python train.py --arch="crnn" --model="CTC audio transcriber" --dataset="short read English sentences (LibriTTS-R)" --train_examples=26041 --n_mels=80 --hop_length=160 --input="log_mel" --spec_augment=true --win_length=400 --tokenizer="char" --vocab_size=32 --norm="batchnorm" --activation="relu" --channel_attention="eca" --depths=[1, 1, 2, 1] --kernel_size=5 --stem="single" --widths=[96, 144, 208, 320] --rnn_width=256 --rnn="lstm" --bidirectional=false --rnn_residual=true --rnn_layers=6 --optimizer="soap" --beta2=0.99 --lr=0.0019 --beta1=0.95 --shampoo_beta=0.99 --eps=1e-08 --precondition_frequency=50 --max_precond_dim=1024 --merge_dims=false --one_sided=false --adamw_lr_other_params=0.00088 --steps=500 --batch_size=64 --epochs=1.2 --lr_schedule="wsd" --decay_fraction=0.4 --final_lr_fraction=0.05 --warmup_steps=100 --weight_decay=0.5 --adamw_weight_decay_other_params=0.05
Rows from block 3, named by matrix and row number. Each number is 200 + 30 x the weight over its row's rms, rounded and kept within 0 to 999. All counts start at 0. After the name is the row's rms in percent of the matrix's.
# conv: width-5 conv (model.blocks.3.conv.weight, 208x208x5), inputs 190-207, a 5 kernel for each
conv.57,095,183,170,239,221,123,250,197,156,178,198,203,127,239,243,198,276,180,181,199,232,216,182,192,161,234,215,146,243,198,187,186,175,212,185,233,181,255,194,254,242,139,244,273,180,188,170,193,221,226,234,181,274,186,177,210,209,182,220,203,195,176,242,206,254,124,158,205,223,225,164,193,234,221,248,159,184,219,205,176,177,207,179,201,193,181,136,222,216,214,187
conv.58,098,185,166,204,200,223,141,220,189,202,249,268,208,197,200,160,209,198,202,198,218,212,232,192,188,205,167,211,240,228,157,184,174,221,199,179,222,120,220,193,187,207,192,255,220,227,223,195,161,213,195,180,211,158,242,187,235,201,206,191,189,240,195,215,174,243,185,175,201,236,191,216,175,174,212,225,203,236,166,206,224,200,188,197,212,187,220,203,202,179,141
conv.59,103,143,200,208,214,256,179,270,175,219,184,300,196,154,193,222,206,224,232,219,209,215,245,212,202,198,203,183,202,221,145,230,214,190,189,239,174,177,224,211,149,194,125,258,209,258,228,221,205,224,147,218,231,172,195,220,242,200,214,221,162,245,159,189,238,126,145,132,192,231,219,201,170,187,210,186,199,221,204,189,239,163,203,238,228,236,211,170,196,251,211
conv.60,092,169,247,208,192,151,186,195,213,173,190,203,193,170,170,193,165,222,190,199,225,210,197,147,212,214,189,185,224,202,233,245,232,143,142,166,204,205,225,243,194,217,200,182,177,209,213,163,208,194,204,229,182,173,162,195,254,169,210,217,242,189,159,227,217,192,258,193,182,147,233,248,181,218,189,205,185,219,231,167,198,215,231,168,191,158,232,171,199,200,181
conv.61,119,163,171,239,236,185,181,187,190,191,277,209,200,242,207,165,202,235,216,221,169,196,235,200,221,198,214,139,226,225,191,191,201,193,210,148,208,151,212,164,227,172,225,195,200,165,167,195,219,209,224,159,189,173,186,200,216,142,229,189,211,179,195,202,246,194,212,224,204,174,215,175,174,208,143,207,189,214,200,133,238,181,220,184,193,242,170,189,201,160,229
conv.62,089,189,188,153,196,181,238,170,206,236,172,209,184,191,203,158,257,186,236,158,203,191,162,216,234,161,195,200,177,187,221,187,172,223,259,171,170,186,226,193,222,181,199,201,188,219,213,142,182,200,170,203,193,189,213,225,144,185,255,278,193,200,189,218,194,171,186,192,191,205,234,194,179,173,242,209,220,225,168,173,215,240,232,172,231,163,179,174,231,205,182
conv.63,108,319,196,197,179,193,234,186,195,182,230,200,169,194,176,210,214,189,215,213,233,196,171,223,228,169,177,179,197,206,154,162,245,221,131,210,233,227,197,180,190,235,188,213,179,191,208,193,213,189,240,236,214,213,187,193,167,240,249,122,232,182,190,228,163,149,193,212,207,215,204,173,194,248,201,217,205,149,147,200,253,168,228,218,221,196,194,226,195,201,193
conv.64,113,242,229,216,236,180,237,166,186,214,218,159,236,175,241,239,187,210,187,151,222,219,194,219,167,185,207,235,138,207,182,234,219,139,171,178,226,151,188,206,222,151,246,165,293,254,192,195,176,186,201,216,196,163,166,185,222,208,178,196,231,182,236,206,225,232,148,208,188,219,238,169,237,229,176,238,222,159,220,196,189,219,218,189,179,167,152,203,206,135,228
conv.65,107,237,159,175,269,204,195,221,226,260,209,282,251,214,167,212,187,226,244,195,237,194,215,196,205,193,258,242,154,224,174,198,126,217,200,221,183,261,176,191,199,171,153,205,184,237,209,182,168,238,211,203,200,230,195,190,201,201,178,257,211,166,195,245,152,178,209,205,238,252,200,259,239,221,159,141,252,177,188,178,192,218,154,184,212,189,189,199,179,235,199
conv.66,097,194,181,180,212,279,229,147,211,184,224,154,189,243,241,197,165,173,115,271,204,230,152,189,161,178,269,219,280,153,199,205,210,178,245,178,150,215,220,167,209,216,170,195,160,178,208,186,196,188,171,234,171,205,149,176,219,186,239,144,211,137,240,159,246,169,205,217,221,164,185,210,187,170,191,211,170,202,188,227,180,144,190,168,237,259,221,199,191,179,174
conv.67,093,180,216,176,221,184,197,222,217,186,195,200,206,203,204,195,158,185,236,183,199,193,160,249,224,220,198,221,223,181,183,164,181,210,176,196,187,194,221,175,145,146,151,191,273,198,191,218,186,242,172,190,242,168,237,201,177,203,249,220,200,170,202,216,194,182,209,184,211,232,188,239,241,178,214,150,191,232,144,150,179,248,247,178,200,228,162,176,219,210,201
conv.68,107,195,170,229,187,242,201,231,236,171,252,197,266,197,217,219,183,218,192,217,222,159,186,193,189,219,182,229,178,180,215,153,208,266,225,241,136,183,225,208,238,200,137,195,179,212,226,206,209,225,168,165,193,214,245,267,236,227,217,210,213,184,206,263,239,217,241,188,178,243,194,162,225,246,204,205,204,149,168,271,265,235,182,227,212,184,221,166,195,175,246
conv.69,100,190,191,181,159,210,201,268,142,179,207,196,207,250,198,220,193,200,186,169,177,213,232,195,187,187,191,161,150,207,186,221,180,277,152,218,183,195,227,210,262,176,198,204,203,205,213,191,250,215,207,236,259,195,112,222,189,170,195,247,189,178,204,185,252,186,165,186,182,161,239,168,212,174,227,259,259,222,158,266,175,184,208,262,174,178,225,185,194,203,196
conv.70,104,207,154,143,247,181,248,181,157,227,242,213,181,198,208,215,188,137,211,190,229,178,152,217,251,185,157,200,214,231,129,187,273,207,154,193,246,246,214,229,217,200,204,169,182,234,187,257,165,175,195,254,175,216,227,159,241,309,133,146,213,238,200,130,164,171,201,190,227,200,225,174,196,202,203,182,173,166,254,241,215,173,206,227,213,192,176,236,264,203,186
conv.71,112,194,207,209,192,248,183,184,226,207,204,209,169,189,212,239,182,203,194,238,184,194,280,172,226,173,179,280,184,186,206,197,168,212,207,186,197,212,199,204,202,178,203,182,185,218,271,148,214,243,130,198,211,232,189,207,192,202,154,214,236,311,177,166,218,157,179,201,194,190,242,209,184,206,243,188,236,208,251,209,225,138,229,223,219,172,224,162,205,245,226
conv.72,097,136,161,199,247,209,212,203,166,274,206,171,207,228,208,212,189,221,151,168,196,179,180,212,234,163,210,167,211,182,235,206,227,178,223,216,241,193,167,173,182,206,180,191,90,283,196,211,183,225,219,149,223,188,203,207,220,180,170,215,251,185,188,218,202,201,148,189,264,221,228,232,189,241,177,183,171,245,200,156,184,189,172,185,197,216,166,195,228,191,245
conv.73,098,216,161,233,181,204,203,209,165,181,204,199,186,204,232,218,202,254,182,200,179,217,209,158,203,196,195,197,222,186,200,211,151,182,264,258,197,198,221,175,261,176,227,230,210,241,207,176,185,190,219,193,226,147,196,210,198,203,209,173,198,168,182,159,223,188,155,216,221,230,201,176,196,212,173,166,175,206,184,229,222,203,150,216,183,232,219,235,194,128,145
conv.74,088,193,175,184,244,194,186,221,220,165,226,242,164,155,169,209,190,181,157,218,178,170,152,205,232,187,231,197,217,224,239,270,166,179,173,178,142,188,186,185,197,214,149,238,203,155,197,243,245,236,221,234,269,214,194,135,217,191,185,245,202,231,204,213,172,192,172,174,263,204,162,190,223,222,199,227,209,185,186,224,175,175,192,204,178,190,159,268,202,271,188
conv.75,116,189,147,236,180,197,161,231,185,225,202,210,244,214,190,218,249,183,195,221,210,178,237,237,184,209,203,133,205,266,164,191,242,212,202,251,202,189,224,192,220,188,209,207,209,192,252,232,170,173,179,232,166,207,170,194,225,182,214,208,211,195,267,198,160,257,208,244,209,171,207,248,205,175,208,195,222,197,237,134,204,236,181,239,185,200,184,229,218,184,188
conv.76,102,169,245,196,244,145,200,222,179,171,231,274,234,126,172,184,191,215,212,227,197,206,215,133,244,217,173,197,162,228,120,218,213,215,216,139,223,240,185,220,205,185,260,134,176,174,263,191,173,179,225,232,220,221,200,208,190,233,212,214,144,230,231,235,160,171,230,195,215,215,241,183,185,199,152,206,204,169,195,199,209,231,213,223,176,221,216,212,193,142,223
conv.77,106,180,206,224,206,224,177,175,233,204,189,211,184,180,216,222,196,169,234,222,238,231,190,177,222,211,164,241,253,163,207,219,239,229,170,173,200,208,207,204,161,172,259,166,225,180,201,162,208,234,186,199,193,226,213,191,183,247,175,225,156,215,206,201,219,169,205,168,190,241,179,179,158,236,212,208,220,174,241,152,184,177,209,168,239,201,178,217,223,180,188
conv.78,100,176,186,209,156,202,171,270,207,191,166,234,245,234,180,190,188,224,184,187,216,199,202,169,204,130,208,170,134,178,230,200,151,138,260,231,236,184,132,254,231,226,163,267,214,211,206,211,262,160,192,178,201,186,246,223,191,128,203,218,214,183,212,231,208,202,213,248,163,205,179,247,221,207,239,247,161,246,204,169,201,231,179,227,214,190,212,178,242,175,224
conv.79,097,199,186,203,195,184,224,203,185,235,183,200,203,216,178,174,268,199,175,195,193,233,184,205,174,190,182,186,165,228,188,152,232,280,221,183,227,200,201,208,218,192,268,259,231,210,213,218,167,200,241,142,187,204,246,197,206,213,208,237,197,173,229,180,211,243,217,223,189,177,159,250,237,157,149,211,228,192,205,212,211,213,196,199,229,181,198,209,205,158,177
conv.80,092,247,221,193,234,198,202,177,191,193,168,216,184,210,219,207,275,251,207,174,175,163,225,218,217,201,192,188,171,225,180,142,204,205,201,237,229,186,220,169,223,204,226,163,208,211,184,182,204,165,227,244,199,165,182,203,208,194,162,206,226,185,244,200,227,189,229,176,142,227,203,216,140,192,209,187,217,173,201,221,184,212,222,204,207,180,164,240,178,233,196
conv.81,090,215,136,264,195,244,209,234,201,167,222,179,201,237,212,190,207,218,172,195,172,205,201,188,233,177,230,199,210,215,189,250,233,180,174,197,202,244,190,220,163,185,176,144,229,257,213,235,263,161,249,194,211,226,172,226,205,184,182,178,226,225,236,148,209,211,222,208,184,216,193,220,197,213,145,181,217,211,218,200,149,211,207,256,195,215,166,213,210,220,209
conv.82,117,179,181,170,248,189,242,201,184,155,202,160,147,165,220,277,214,218,168,146,220,210,225,214,170,226,246,232,183,201,185,170,226,295,232,204,157,239,163,159,234,159,181,195,179,292,187,202,181,187,227,166,199,209,227,204,215,202,237,117,235,206,225,226,173,190,216,185,190,174,199,206,182,187,199,211,212,165,195,255,199,224,197,204,188,186,227,256,163,189,199
conv.83,097,235,224,229,150,161,223,193,200,197,204,216,162,124,218,297,189,215,165,200,207,221,206,180,193,184,233,181,190,188,193,221,175,199,168,246,187,219,225,178,232,200,204,156,151,210,153,242,177,200,234,196,195,172,202,178,181,162,207,224,227,169,281,166,204,190,152,164,176,184,244,146,171,241,177,207,262,149,203,210,190,202,185,166,194,180,216,226,215,212,195
conv.84,122,226,225,194,174,161,182,172,159,219,200,210,247,206,189,191,266,165,192,170,228,232,181,151,191,182,232,205,211,202,166,167,160,215,223,172,183,183,259,196,211,202,214,252,232,224,198,193,226,234,220,197,188,180,229,212,140,182,200,229,193,215,233,219,178,201,184,240,204,183,199,214,228,189,207,247,180,201,216,190,213,212,225,149,194,136,209,243,186,204,210
conv.85,101,201,263,173,204,252,200,189,196,229,226,205,196,175,190,192,203,161,183,220,241,209,199,212,229,216,206,224,203,188,197,239,244,178,215,192,141,202,216,173,198,219,210,196,149,239,204,153,226,219,161,229,244,202,170,177,197,206,205,203,185,167,141,251,179,192,182,241,258,211,190,222,195,187,280,215,210,256,182,215,184,177,233,220,244,180,202,259,197,214,121
conv.86,088,199,160,222,210,212,164,201,163,173,261,199,197,205,236,150,171,205,199,219,206,160,196,224,259,205,214,154,250,150,158,227,170,223,188,170,198,212,222,145,165,208,195,188,177,212,256,211,232,181,187,175,163,198,201,243,213,187,213,163,192,158,212,267,187,178,242,241,247,171,150,219,227,200,209,171,178,233,161,215,182,134,197,207,182,245,251,198,254,199,177
conv.87,095,172,209,209,218,219,221,161,209,164,170,192,176,223,190,207,180,200,214,269,227,249,176,180,169,220,198,170,248,105,184,175,153,236,218,149,131,173,200,255,183,227,192,191,228,200,190,207,197,212,184,190,189,178,162,184,205,211,161,194,210,162,184,241,196,217,167,170,213,194,216,193,149,230,220,231,189,160,215,212,182,175,222,175,216,215,174,137,208,208,220
conv.88,100,151,259,190,197,239,217,224,202,224,237,216,167,150,190,241,128,236,190,168,207,164,226,203,129,168,176,242,200,207,298,220,144,202,174,222,228,182,231,200,224,165,211,191,153,205,158,158,215,224,191,179,206,153,218,228,140,187,203,248,215,202,209,234,170,198,118,186,237,193,180,207,220,181,185,217,261,178,179,145,218,181,189,180,229,241,245,195,182,251,189
conv.89,093,193,220,225,178,164,231,225,231,192,183,162,154,237,150,205,212,171,193,206,130,192,211,214,170,158,201,198,216,151,219,171,247,224,201,156,226,206,174,195,244,217,138,216,191,251,205,210,148,136,206,267,247,213,188,203,183,194,205,195,244,151,265,186,163,211,214,224,232,170,160,229,223,193,183,217,284,209,184,228,196,230,212,219,221,156,238,175,232,208,142
conv.90,109,194,203,257,144,246,183,203,244,180,180,178,218,198,168,185,200,187,216,194,182,203,190,221,193,170,150,244,181,225,252,183,182,168,227,209,202,231,178,235,151,206,185,190,229,247,233,192,201,154,212,212,211,224,212,186,214,181,208,199,190,205,254,193,186,166,189,207,139,279,191,254,189,194,195,238,221,160,191,235,201,223,173,227,200,224,188,208,197,257,185
conv.91,103,178,185,230,229,157,196,179,155,201,238,157,191,178,189,266,199,213,213,183,152,200,197,178,224,157,189,207,246,121,238,202,237,170,202,109,169,199,179,205,202,236,186,222,201,217,188,192,192,208,168,172,188,181,226,181,230,156,226,168,198,178,195,195,188,182,238,214,205,188,204,209,240,214,211,141,95,288,157,167,286,198,149,231,225,210,186,211,229,210,177
conv.92,095,163,187,191,193,222,209,203,305,152,152,182,198,222,151,219,208,160,212,205,180,192,169,236,179,215,201,235,169,210,252,155,323,177,129,185,237,172,175,170,160,173,252,135,208,221,180,213,215,219,198,214,173,187,247,161,217,232,157,196,190,165,239,142,243,225,169,205,196,215,192,182,222,250,201,213,213,141,252,220,229,200,188,194,171,227,160,225,264,171,251
conv.93,098,186,185,183,197,268,185,263,195,195,239,141,156,194,194,210,180,173,163,237,185,196,209,239,269,159,192,221,152,218,211,222,179,252,148,187,260,199,199,189,187,240,175,206,187,197,215,215,232,144,171,202,228,248,189,181,190,241,206,171,212,207,186,271,208,177,196,210,270,202,189,195,207,207,173,147,146,191,239,183,202,190,192,169,215,183,202,228,175,203,219
conv.94,081,174,257,184,171,198,223,210,224,184,171,196,182,176,219,249,134,184,182,201,210,173,219,186,261,201,159,239,148,174,225,202,287,176,223,221,203,217,195,201,189,251,195,202,231,166,199,172,199,210,230,227,200,196,201,237,166,172,227,189,181,190,221,219,261,207,204,158,217,233,170,205,185,245,238,214,243,213,190,236,163,226,153,162,186,232,214,210,166,261,240
conv.95,099,171,206,182,182,159,224,235,208,150,155,210,231,204,155,217,193,215,201,170,230,210,224,216,166,138,224,218,249,240,212,188,178,211,168,226,208,161,231,223,240,207,201,255,156,194,157,238,187,199,193,181,187,166,176,216,155,244,157,230,206,254,210,185,207,178,199,240,125,212,212,174,219,208,232,229,212,127,175,227,226,193,196,233,217,182,233,204,176,222,240
conv.96,102,214,188,188,246,187,193,214,196,157,164,216,230,199,194,210,250,220,194,221,199,176,247,192,243,185,185,177,187,230,175,274,279,199,165,249,285,125,223,188,252,169,156,217,229,223,166,225,226,225,248,215,263,195,180,238,272,192,167,224,162,179,197,212,177,205,173,164,201,196,249,182,168,203,228,233,280,215,287,204,248,203,226,153,244,248,211,174,223,184,212
conv.97,100,177,205,252,213,221,151,151,168,242,218,233,267,227,226,146,169,171,199,169,198,217,222,188,186,188,211,224,147,210,182,219,215,154,184,136,178,212,167,202,155,202,176,234,211,216,165,172,195,258,221,243,207,189,190,145,188,194,229,183,232,199,228,232,253,188,203,203,185,214,170,175,209,219,220,144,217,186,164,196,241,235,180,146,207,202,201,203,222,185,199
conv.98,112,187,157,256,227,169,176,238,188,230,181,203,198,157,149,254,161,183,113,242,222,197,230,184,172,213,219,141,244,179,199,150,244,142,164,246,179,201,190,167,200,197,204,128,213,161,192,228,186,199,208,179,245,225,149,239,259,197,186,212,239,208,265,158,250,190,188,218,207,175,195,262,258,142,217,210,186,198,235,144,178,210,171,219,220,198,182,263,164,230,175
conv.99,112,210,246,188,164,232,188,204,186,149,157,240,182,215,246,230,271,173,149,187,233,127,192,174,162,218,220,156,209,172,197,181,207,196,158,163,188,198,170,239,250,203,220,207,202,178,190,195,213,171,214,198,189,232,194,262,169,189,184,189,192,134,236,167,212,202,250,206,230,187,207,198,186,168,198,196,190,207,209,210,193,267,180,178,229,148,174,208,242,199,210
conv.100,105,197,196,226,189,206,193,190,212,259,235,151,215,199,240,215,204,217,208,167,187,253,195,215,183,178,217,223,223,160,215,170,247,182,188,254,207,192,197,197,188,205,184,168,198,234,264,190,149,185,217,227,183,150,207,215,217,210,193,157,199,178,208,186,225,206,219,220,198,192,180,229,178,246,190,184,210,299,173,183,168,195,236,221,185,171,200,194,231,160,204
conv.101,093,165,171,200,300,229,213,195,174,190,190,213,173,247,274,162,206,202,190,202,245,233,204,208,186,154,203,198,271,164,170,242,200,219,187,221,191,162,232,214,234,141,227,173,231,223,189,177,160,166,210,207,192,215,221,185,212,238,202,179,134,227,177,206,177,173,202,194,209,239,237,177,195,235,238,216,216,215,151,196,202,185,198,202,184,198,221,190,199,200,217
conv.102,105,232,243,200,150,187,237,213,220,163,184,194,211,200,205,205,223,222,186,220,235,195,195,224,186,226,249,144,188,179,181,145,195,284,241,246,169,190,257,257,299,212,225,204,168,198,173,194,196,197,238,183,197,205,225,149,158,230,212,204,193,230,196,162,179,161,215,229,186,248,186,194,169,211,232,203,260,180,257,212,191,194,183,193,187,165,179,200,164,159,189
conv.103,093,224,151,180,231,169,192,162,175,145,197,257,181,208,172,183,208,230,141,160,216,180,222,213,228,198,248,159,215,253,169,170,164,214,269,186,197,134,180,174,179,238,206,259,226,241,216,178,230,158,183,175,217,181,203,245,167,157,226,207,186,200,164,216,255,226,228,199,198,186,202,217,180,209,191,232,222,169,144,206,165,237,192,229,168,174,195,213,186,237,212
conv.104,109,229,216,185,165,215,252,168,194,181,194,206,192,166,226,237,220,171,165,179,214,228,196,202,180,182,177,281,214,149,179,245,205,167,214,179,203,206,215,190,195,207,155,245,195,231,240,189,191,236,194,230,260,143,188,215,180,225,214,181,188,210,214,194,225,201,190,172,187,183,192,190,151,193,209,213,204,206,161,221,196,197,185,168,212,180,170,230,177,183,221
conv.105,106,224,229,183,165,237,220,151,261,233,195,159,225,255,213,218,193,169,189,200,227,155,191,206,248,245,213,182,139,170,190,146,244,221,226,247,195,243,174,183,216,204,223,193,202,171,192,153,201,205,220,217,190,188,183,204,155,224,191,250,198,231,206,198,186,242,209,232,228,173,167,227,185,207,161,186,220,179,145,208,228,191,202,141,179,177,206,186,203,169,196
conv.106,101,227,235,192,226,160,157,207,170,222,141,211,223,227,190,162,214,227,201,200,231,192,199,202,211,201,191,142,195,186,190,239,160,236,211,259,167,165,194,245,190,240,196,192,227,197,235,177,252,232,174,179,181,272,176,216,203,207,161,268,189,175,176,215,234,210,215,188,192,186,193,238,206,202,252,147,228,214,169,240,139,207,197,174,160,269,231,225,149,206,193
conv.107,093,198,169,191,214,225,178,234,218,139,195,209,189,175,194,154,168,189,217,199,196,153,155,181,259,212,205,165,216,250,213,211,191,128,210,208,246,195,201,169,245,164,213,210,190,201,181,125,200,173,187,190,239,183,193,230,182,183,202,185,198,163,182,237,179,181,208,192,244,211,189,178,169,247,224,143,190,180,211,206,211,219,131,182,226,181,209,158,226,184,213
conv.108,107,223,222,184,213,188,200,161,185,217,227,202,192,165,215,206,234,201,227,251,195,210,187,189,190,202,149,181,195,173,284,187,168,172,207,197,190,239,221,247,211,112,223,198,277,245,150,218,265,220,153,230,231,218,177,238,192,172,212,179,190,215,186,227,214,174,210,215,249,170,223,218,190,194,201,188,229,255,199,230,253,187,258,175,213,210,182,176,278,184,224
conv.109,117,207,193,183,197,241,208,218,229,189,182,216,190,160,227,212,203,212,221,232,197,247,211,193,187,198,228,198,220,202,214,193,230,249,242,220,251,155,158,176,206,193,193,269,183,179,169,217,196,195,243,265,219,173,186,207,181,269,203,212,217,140,192,193,191,228,164,217,179,215,205,206,160,196,192,218,217,178,171,276,235,203,196,189,131,217,234,246,236,207,165
conv.110,077,177,172,173,199,216,187,212,196,186,186,153,190,251,218,176,219,200,201,214,186,210,217,263,207,212,174,217,213,136,230,227,165,151,177,200,230,188,132,226,235,187,179,239,233,247,257,256,151,180,196,214,186,197,157,208,194,209,204,203,218,235,235,207,215,186,161,219,195,203,199,270,157,213,246,220,195,184,217,167,205,172,185,154,182,176,173,226,214,187,153
conv.111,079,207,190,215,224,192,167,216,172,244,158,165,208,213,211,203,170,183,222,194,204,208,206,230,226,196,188,269,181,248,236,214,170,194,208,155,209,214,173,182,176,216,160,205,179,176,226,210,237,204,196,166,162,202,198,186,237,197,191,205,214,165,187,260,202,170,154,215,229,259,191,184,177,230,217,159,189,200,233,195,245,210,122,174,222,245,211,179,247,166,156
conv.112,105,220,236,196,150,150,174,192,211,204,202,204,197,238,218,232,204,186,188,202,192,222,140,197,208,223,256,138,189,150,211,196,135,229,146,223,205,214,192,174,175,160,199,165,227,204,184,245,203,220,240,224,170,181,193,223,166,162,164,244,222,100,200,208,200,242,179,182,218,151,194,196,196,176,172,261,261,189,158,204,167,187,209,264,196,200,225,196,196,168,222
conv.113,089,220,211,186,196,208,145,273,163,228,187,246,200,195,208,138,232,191,227,179,156,179,221,222,230,222,214,176,122,291,222,266,158,241,235,198,199,184,206,238,113,151,196,236,237,237,211,194,200,207,235,215,177,219,207,208,205,194,181,241,221,193,188,183,165,180,234,206,202,212,185,219,188,200,183,171,232,170,211,220,158,219,221,163,147,221,231,186,214,204,155
conv.114,107,201,178,183,161,181,185,217,196,217,215,163,171,189,214,246,211,209,166,226,237,187,205,158,178,207,218,188,142,196,204,144,160,262,231,234,170,258,160,239,221,236,204,240,169,193,205,227,158,222,250,244,162,209,186,229,159,197,227,193,229,223,195,175,244,160,210,196,184,222,170,228,137,226,203,170,201,167,211,233,156,188,192,184,241,191,237,283,190,226,187
conv.115,096,215,172,181,257,174,215,199,126,175,214,172,174,187,190,217,161,204,199,214,229,205,218,192,183,190,250,135,255,189,159,170,178,206,176,202,188,173,179,174,207,189,192,167,135,221,186,220,210,192,217,164,220,195,169,182,213,221,191,170,187,239,203,158,170,215,173,258,222,174,222,227,239,138,164,209,210,174,223,204,227,179,190,198,169,209,188,192,201,243,162
conv.116,114,249,145,174,195,217,229,174,178,169,165,237,160,161,161,134,167,199,250,182,151,195,205,232,245,223,162,183,272,149,218,137,228,214,259,273,203,195,159,174,176,222,152,208,239,204,209,210,214,206,217,183,173,152,220,213,162,214,186,220,187,171,217,181,192,231,189,237,176,223,195,190,161,223,161,203,150,198,200,215,189,227,164,216,192,208,184,184,215,185,207
conv.117,121,237,246,251,168,166,217,197,168,200,181,179,180,231,204,213,188,221,174,228,212,240,192,211,189,206,232,244,216,201,195,213,167,259,173,197,196,178,201,184,172,228,254,221,180,230,164,201,231,183,178,188,209,208,224,198,187,239,183,177,189,177,234,195,192,227,205,201,199,198,209,207,208,246,174,205,190,149,206,269,155,229,180,205,206,206,188,189,214,184,210
conv.118,105,192,195,186,221,142,181,235,189,284,196,157,171,153,178,183,182,152,212,221,229,216,206,211,191,230,183,199,207,220,170,158,219,142,177,223,165,189,130,208,255,234,231,183,231,133,199,202,166,208,221,211,219,179,133,158,199,166,143,223,212,205,176,220,172,254,204,207,199,204,183,194,190,202,198,176,263,152,204,225,193,166,247,219,162,202,202,227,154,223,183
conv.119,099,133,165,220,225,248,207,191,196,211,161,143,218,233,223,257,223,189,171,198,175,163,196,216,243,229,181,183,179,193,193,240,258,249,145,176,248,219,216,226,156,178,216,179,212,210,203,287,203,179,197,164,205,211,196,200,195,190,208,180,192,188,203,189,191,208,187,191,230,203,173,144,209,189,186,226,246,153,225,197,202,184,146,239,221,232,244,207,198,202,213
conv.120,087,188,259,207,170,183,189,204,134,213,231,157,213,235,149,207,204,185,198,188,237,191,251,244,206,205,236,156,231,189,177,197,200,160,199,122,169,178,218,223,225,157,186,254,155,203,240,276,213,174,172,220,213,191,182,169,260,172,198,199,187,149,126,227,173,166,232,233,233,137,154,193,205,209,189,181,185,264,177,208,214,188,250,224,216,185,209,184,261,170,195
conv.121,077,168,184,184,207,204,141,229,182,238,245,233,166,186,225,207,151,240,255,198,229,124,241,229,170,212,244,223,215,174,183,227,243,108,197,173,196,220,220,218,251,181,175,224,257,206,193,248,231,193,211,180,190,176,208,224,201,243,156,169,272,195,165,154,230,185,172,171,197,188,173,186,220,174,187,213,219,231,176,165,147,210,185,211,160,190,190,256,236,142,211
conv.122,092,201,197,200,208,194,193,177,181,228,241,222,183,194,227,170,177,230,209,216,180,173,208,190,196,228,264,199,152,237,210,197,214,205,195,189,147,211,191,218,190,195,200,134,185,214,246,114,233,265,167,208,190,167,186,185,246,146,181,220,188,232,168,183,240,166,222,189,165,188,240,265,180,190,238,175,241,198,198,188,193,208,224,230,171,182,286,212,205,201,197
conv.123,096,194,237,196,217,198,197,177,182,190,246,227,172,195,231,242,199,159,267,150,197,202,204,163,273,265,199,127,225,174,189,265,172,152,170,179,217,184,134,261,111,213,183,178,189,158,187,168,194,202,189,211,179,209,226,229,216,167,241,221,182,175,223,149,259,239,180,173,185,232,217,195,141,257,219,213,166,226,251,231,145,204,232,221,198,164,215,209,213,225,226
conv.124,087,264,232,238,119,152,205,236,164,198,198,209,212,213,184,226,235,184,177,178,181,195,193,154,264,210,273,178,251,154,201,205,218,213,186,173,218,167,231,178,202,191,241,154,206,199,218,190,204,206,231,223,191,211,201,202,233,192,235,189,224,156,242,192,214,189,234,181,186,180,209,252,186,178,198,190,231,186,206,214,153,173,203,244,187,152,220,187,206,165,196
conv.125,096,182,178,167,260,216,235,181,208,195,264,222,223,170,205,222,228,234,206,187,224,228,198,203,176,246,229,140,218,203,187,204,244,226,158,168,197,217,186,261,214,194,158,177,225,228,181,226,152,224,199,194,237,184,217,211,216,207,157,197,235,241,204,170,207,186,168,173,237,132,195,175,182,179,223,285,223,149,191,206,143,227,243,218,268,179,193,169,192,265,211
conv.126,106,202,198,199,183,214,191,225,207,194,168,274,144,242,204,165,213,184,181,182,198,176,176,212,180,186,188,176,162,257,154,250,173,204,231,222,193,197,186,239,228,199,190,227,214,139,179,195,153,182,197,223,198,207,223,202,139,208,221,216,217,165,247,228,180,166,249,197,225,149,170,201,185,140,208,229,217,203,190,233,161,226,207,204,246,164,235,195,180,242,181
conv.127,116,263,242,230,190,171,201,220,200,178,187,215,176,201,158,236,237,183,178,226,176,206,233,224,185,213,240,200,152,231,154,220,173,143,206,210,209,124,209,207,247,227,151,249,229,195,210,154,234,196,192,249,193,190,194,148,213,125,148,187,197,142,203,209,193,209,203,190,205,199,192,201,227,137,205,232,223,215,232,185,203,258,116,156,217,191,199,220,172,220,169
conv.128,107,146,268,228,251,157,215,226,208,154,170,184,235,214,189,155,221,221,227,141,189,250,220,194,176,206,210,229,202,236,209,171,207,176,202,187,165,180,232,220,182,218,243,211,166,188,216,172,190,202,209,207,163,239,191,186,160,225,172,177,210,208,118,197,180,250,203,175,186,160,217,186,191,190,208,240,203,148,203,227,161,187,228,199,210,176,230,203,161,178,195
conv.129,091,176,134,237,228,182,148,189,232,221,199,197,213,214,175,216,160,163,161,216,194,155,233,269,237,155,208,126,218,164,237,199,221,179,149,245,182,196,177,154,224,278,188,197,206,220,240,218,223,186,163,181,234,193,203,150,208,180,203,185,226,219,222,230,191,156,205,230,220,215,203,246,247,222,168,170,139,218,173,207,192,208,148,199,211,204,175,252,210,179,206
conv.130,109,217,239,173,137,172,250,166,206,188,196,209,144,187,224,206,249,165,190,218,182,224,217,200,175,244,234,236,218,158,190,166,243,192,321,215,202,202,211,212,179,253,209,161,201,182,181,190,200,238,211,183,199,184,204,203,199,214,273,191,207,189,175,220,244,130,173,223,165,203,213,187,214,215,248,165,198,188,220,173,154,199,199,176,119,257,212,190,213,179,220
conv.131,103,185,141,223,196,208,177,193,167,165,227,165,170,206,226,193,224,163,159,176,201,249,204,230,205,156,233,186,263,209,160,168,278,260,186,222,120,225,169,205,167,171,243,200,178,207,194,179,162,222,280,181,202,208,204,196,222,220,201,136,173,181,217,151,177,227,185,241,192,214,149,199,195,182,181,261,243,233,143,241,180,228,220,222,211,222,171,204,207,164,211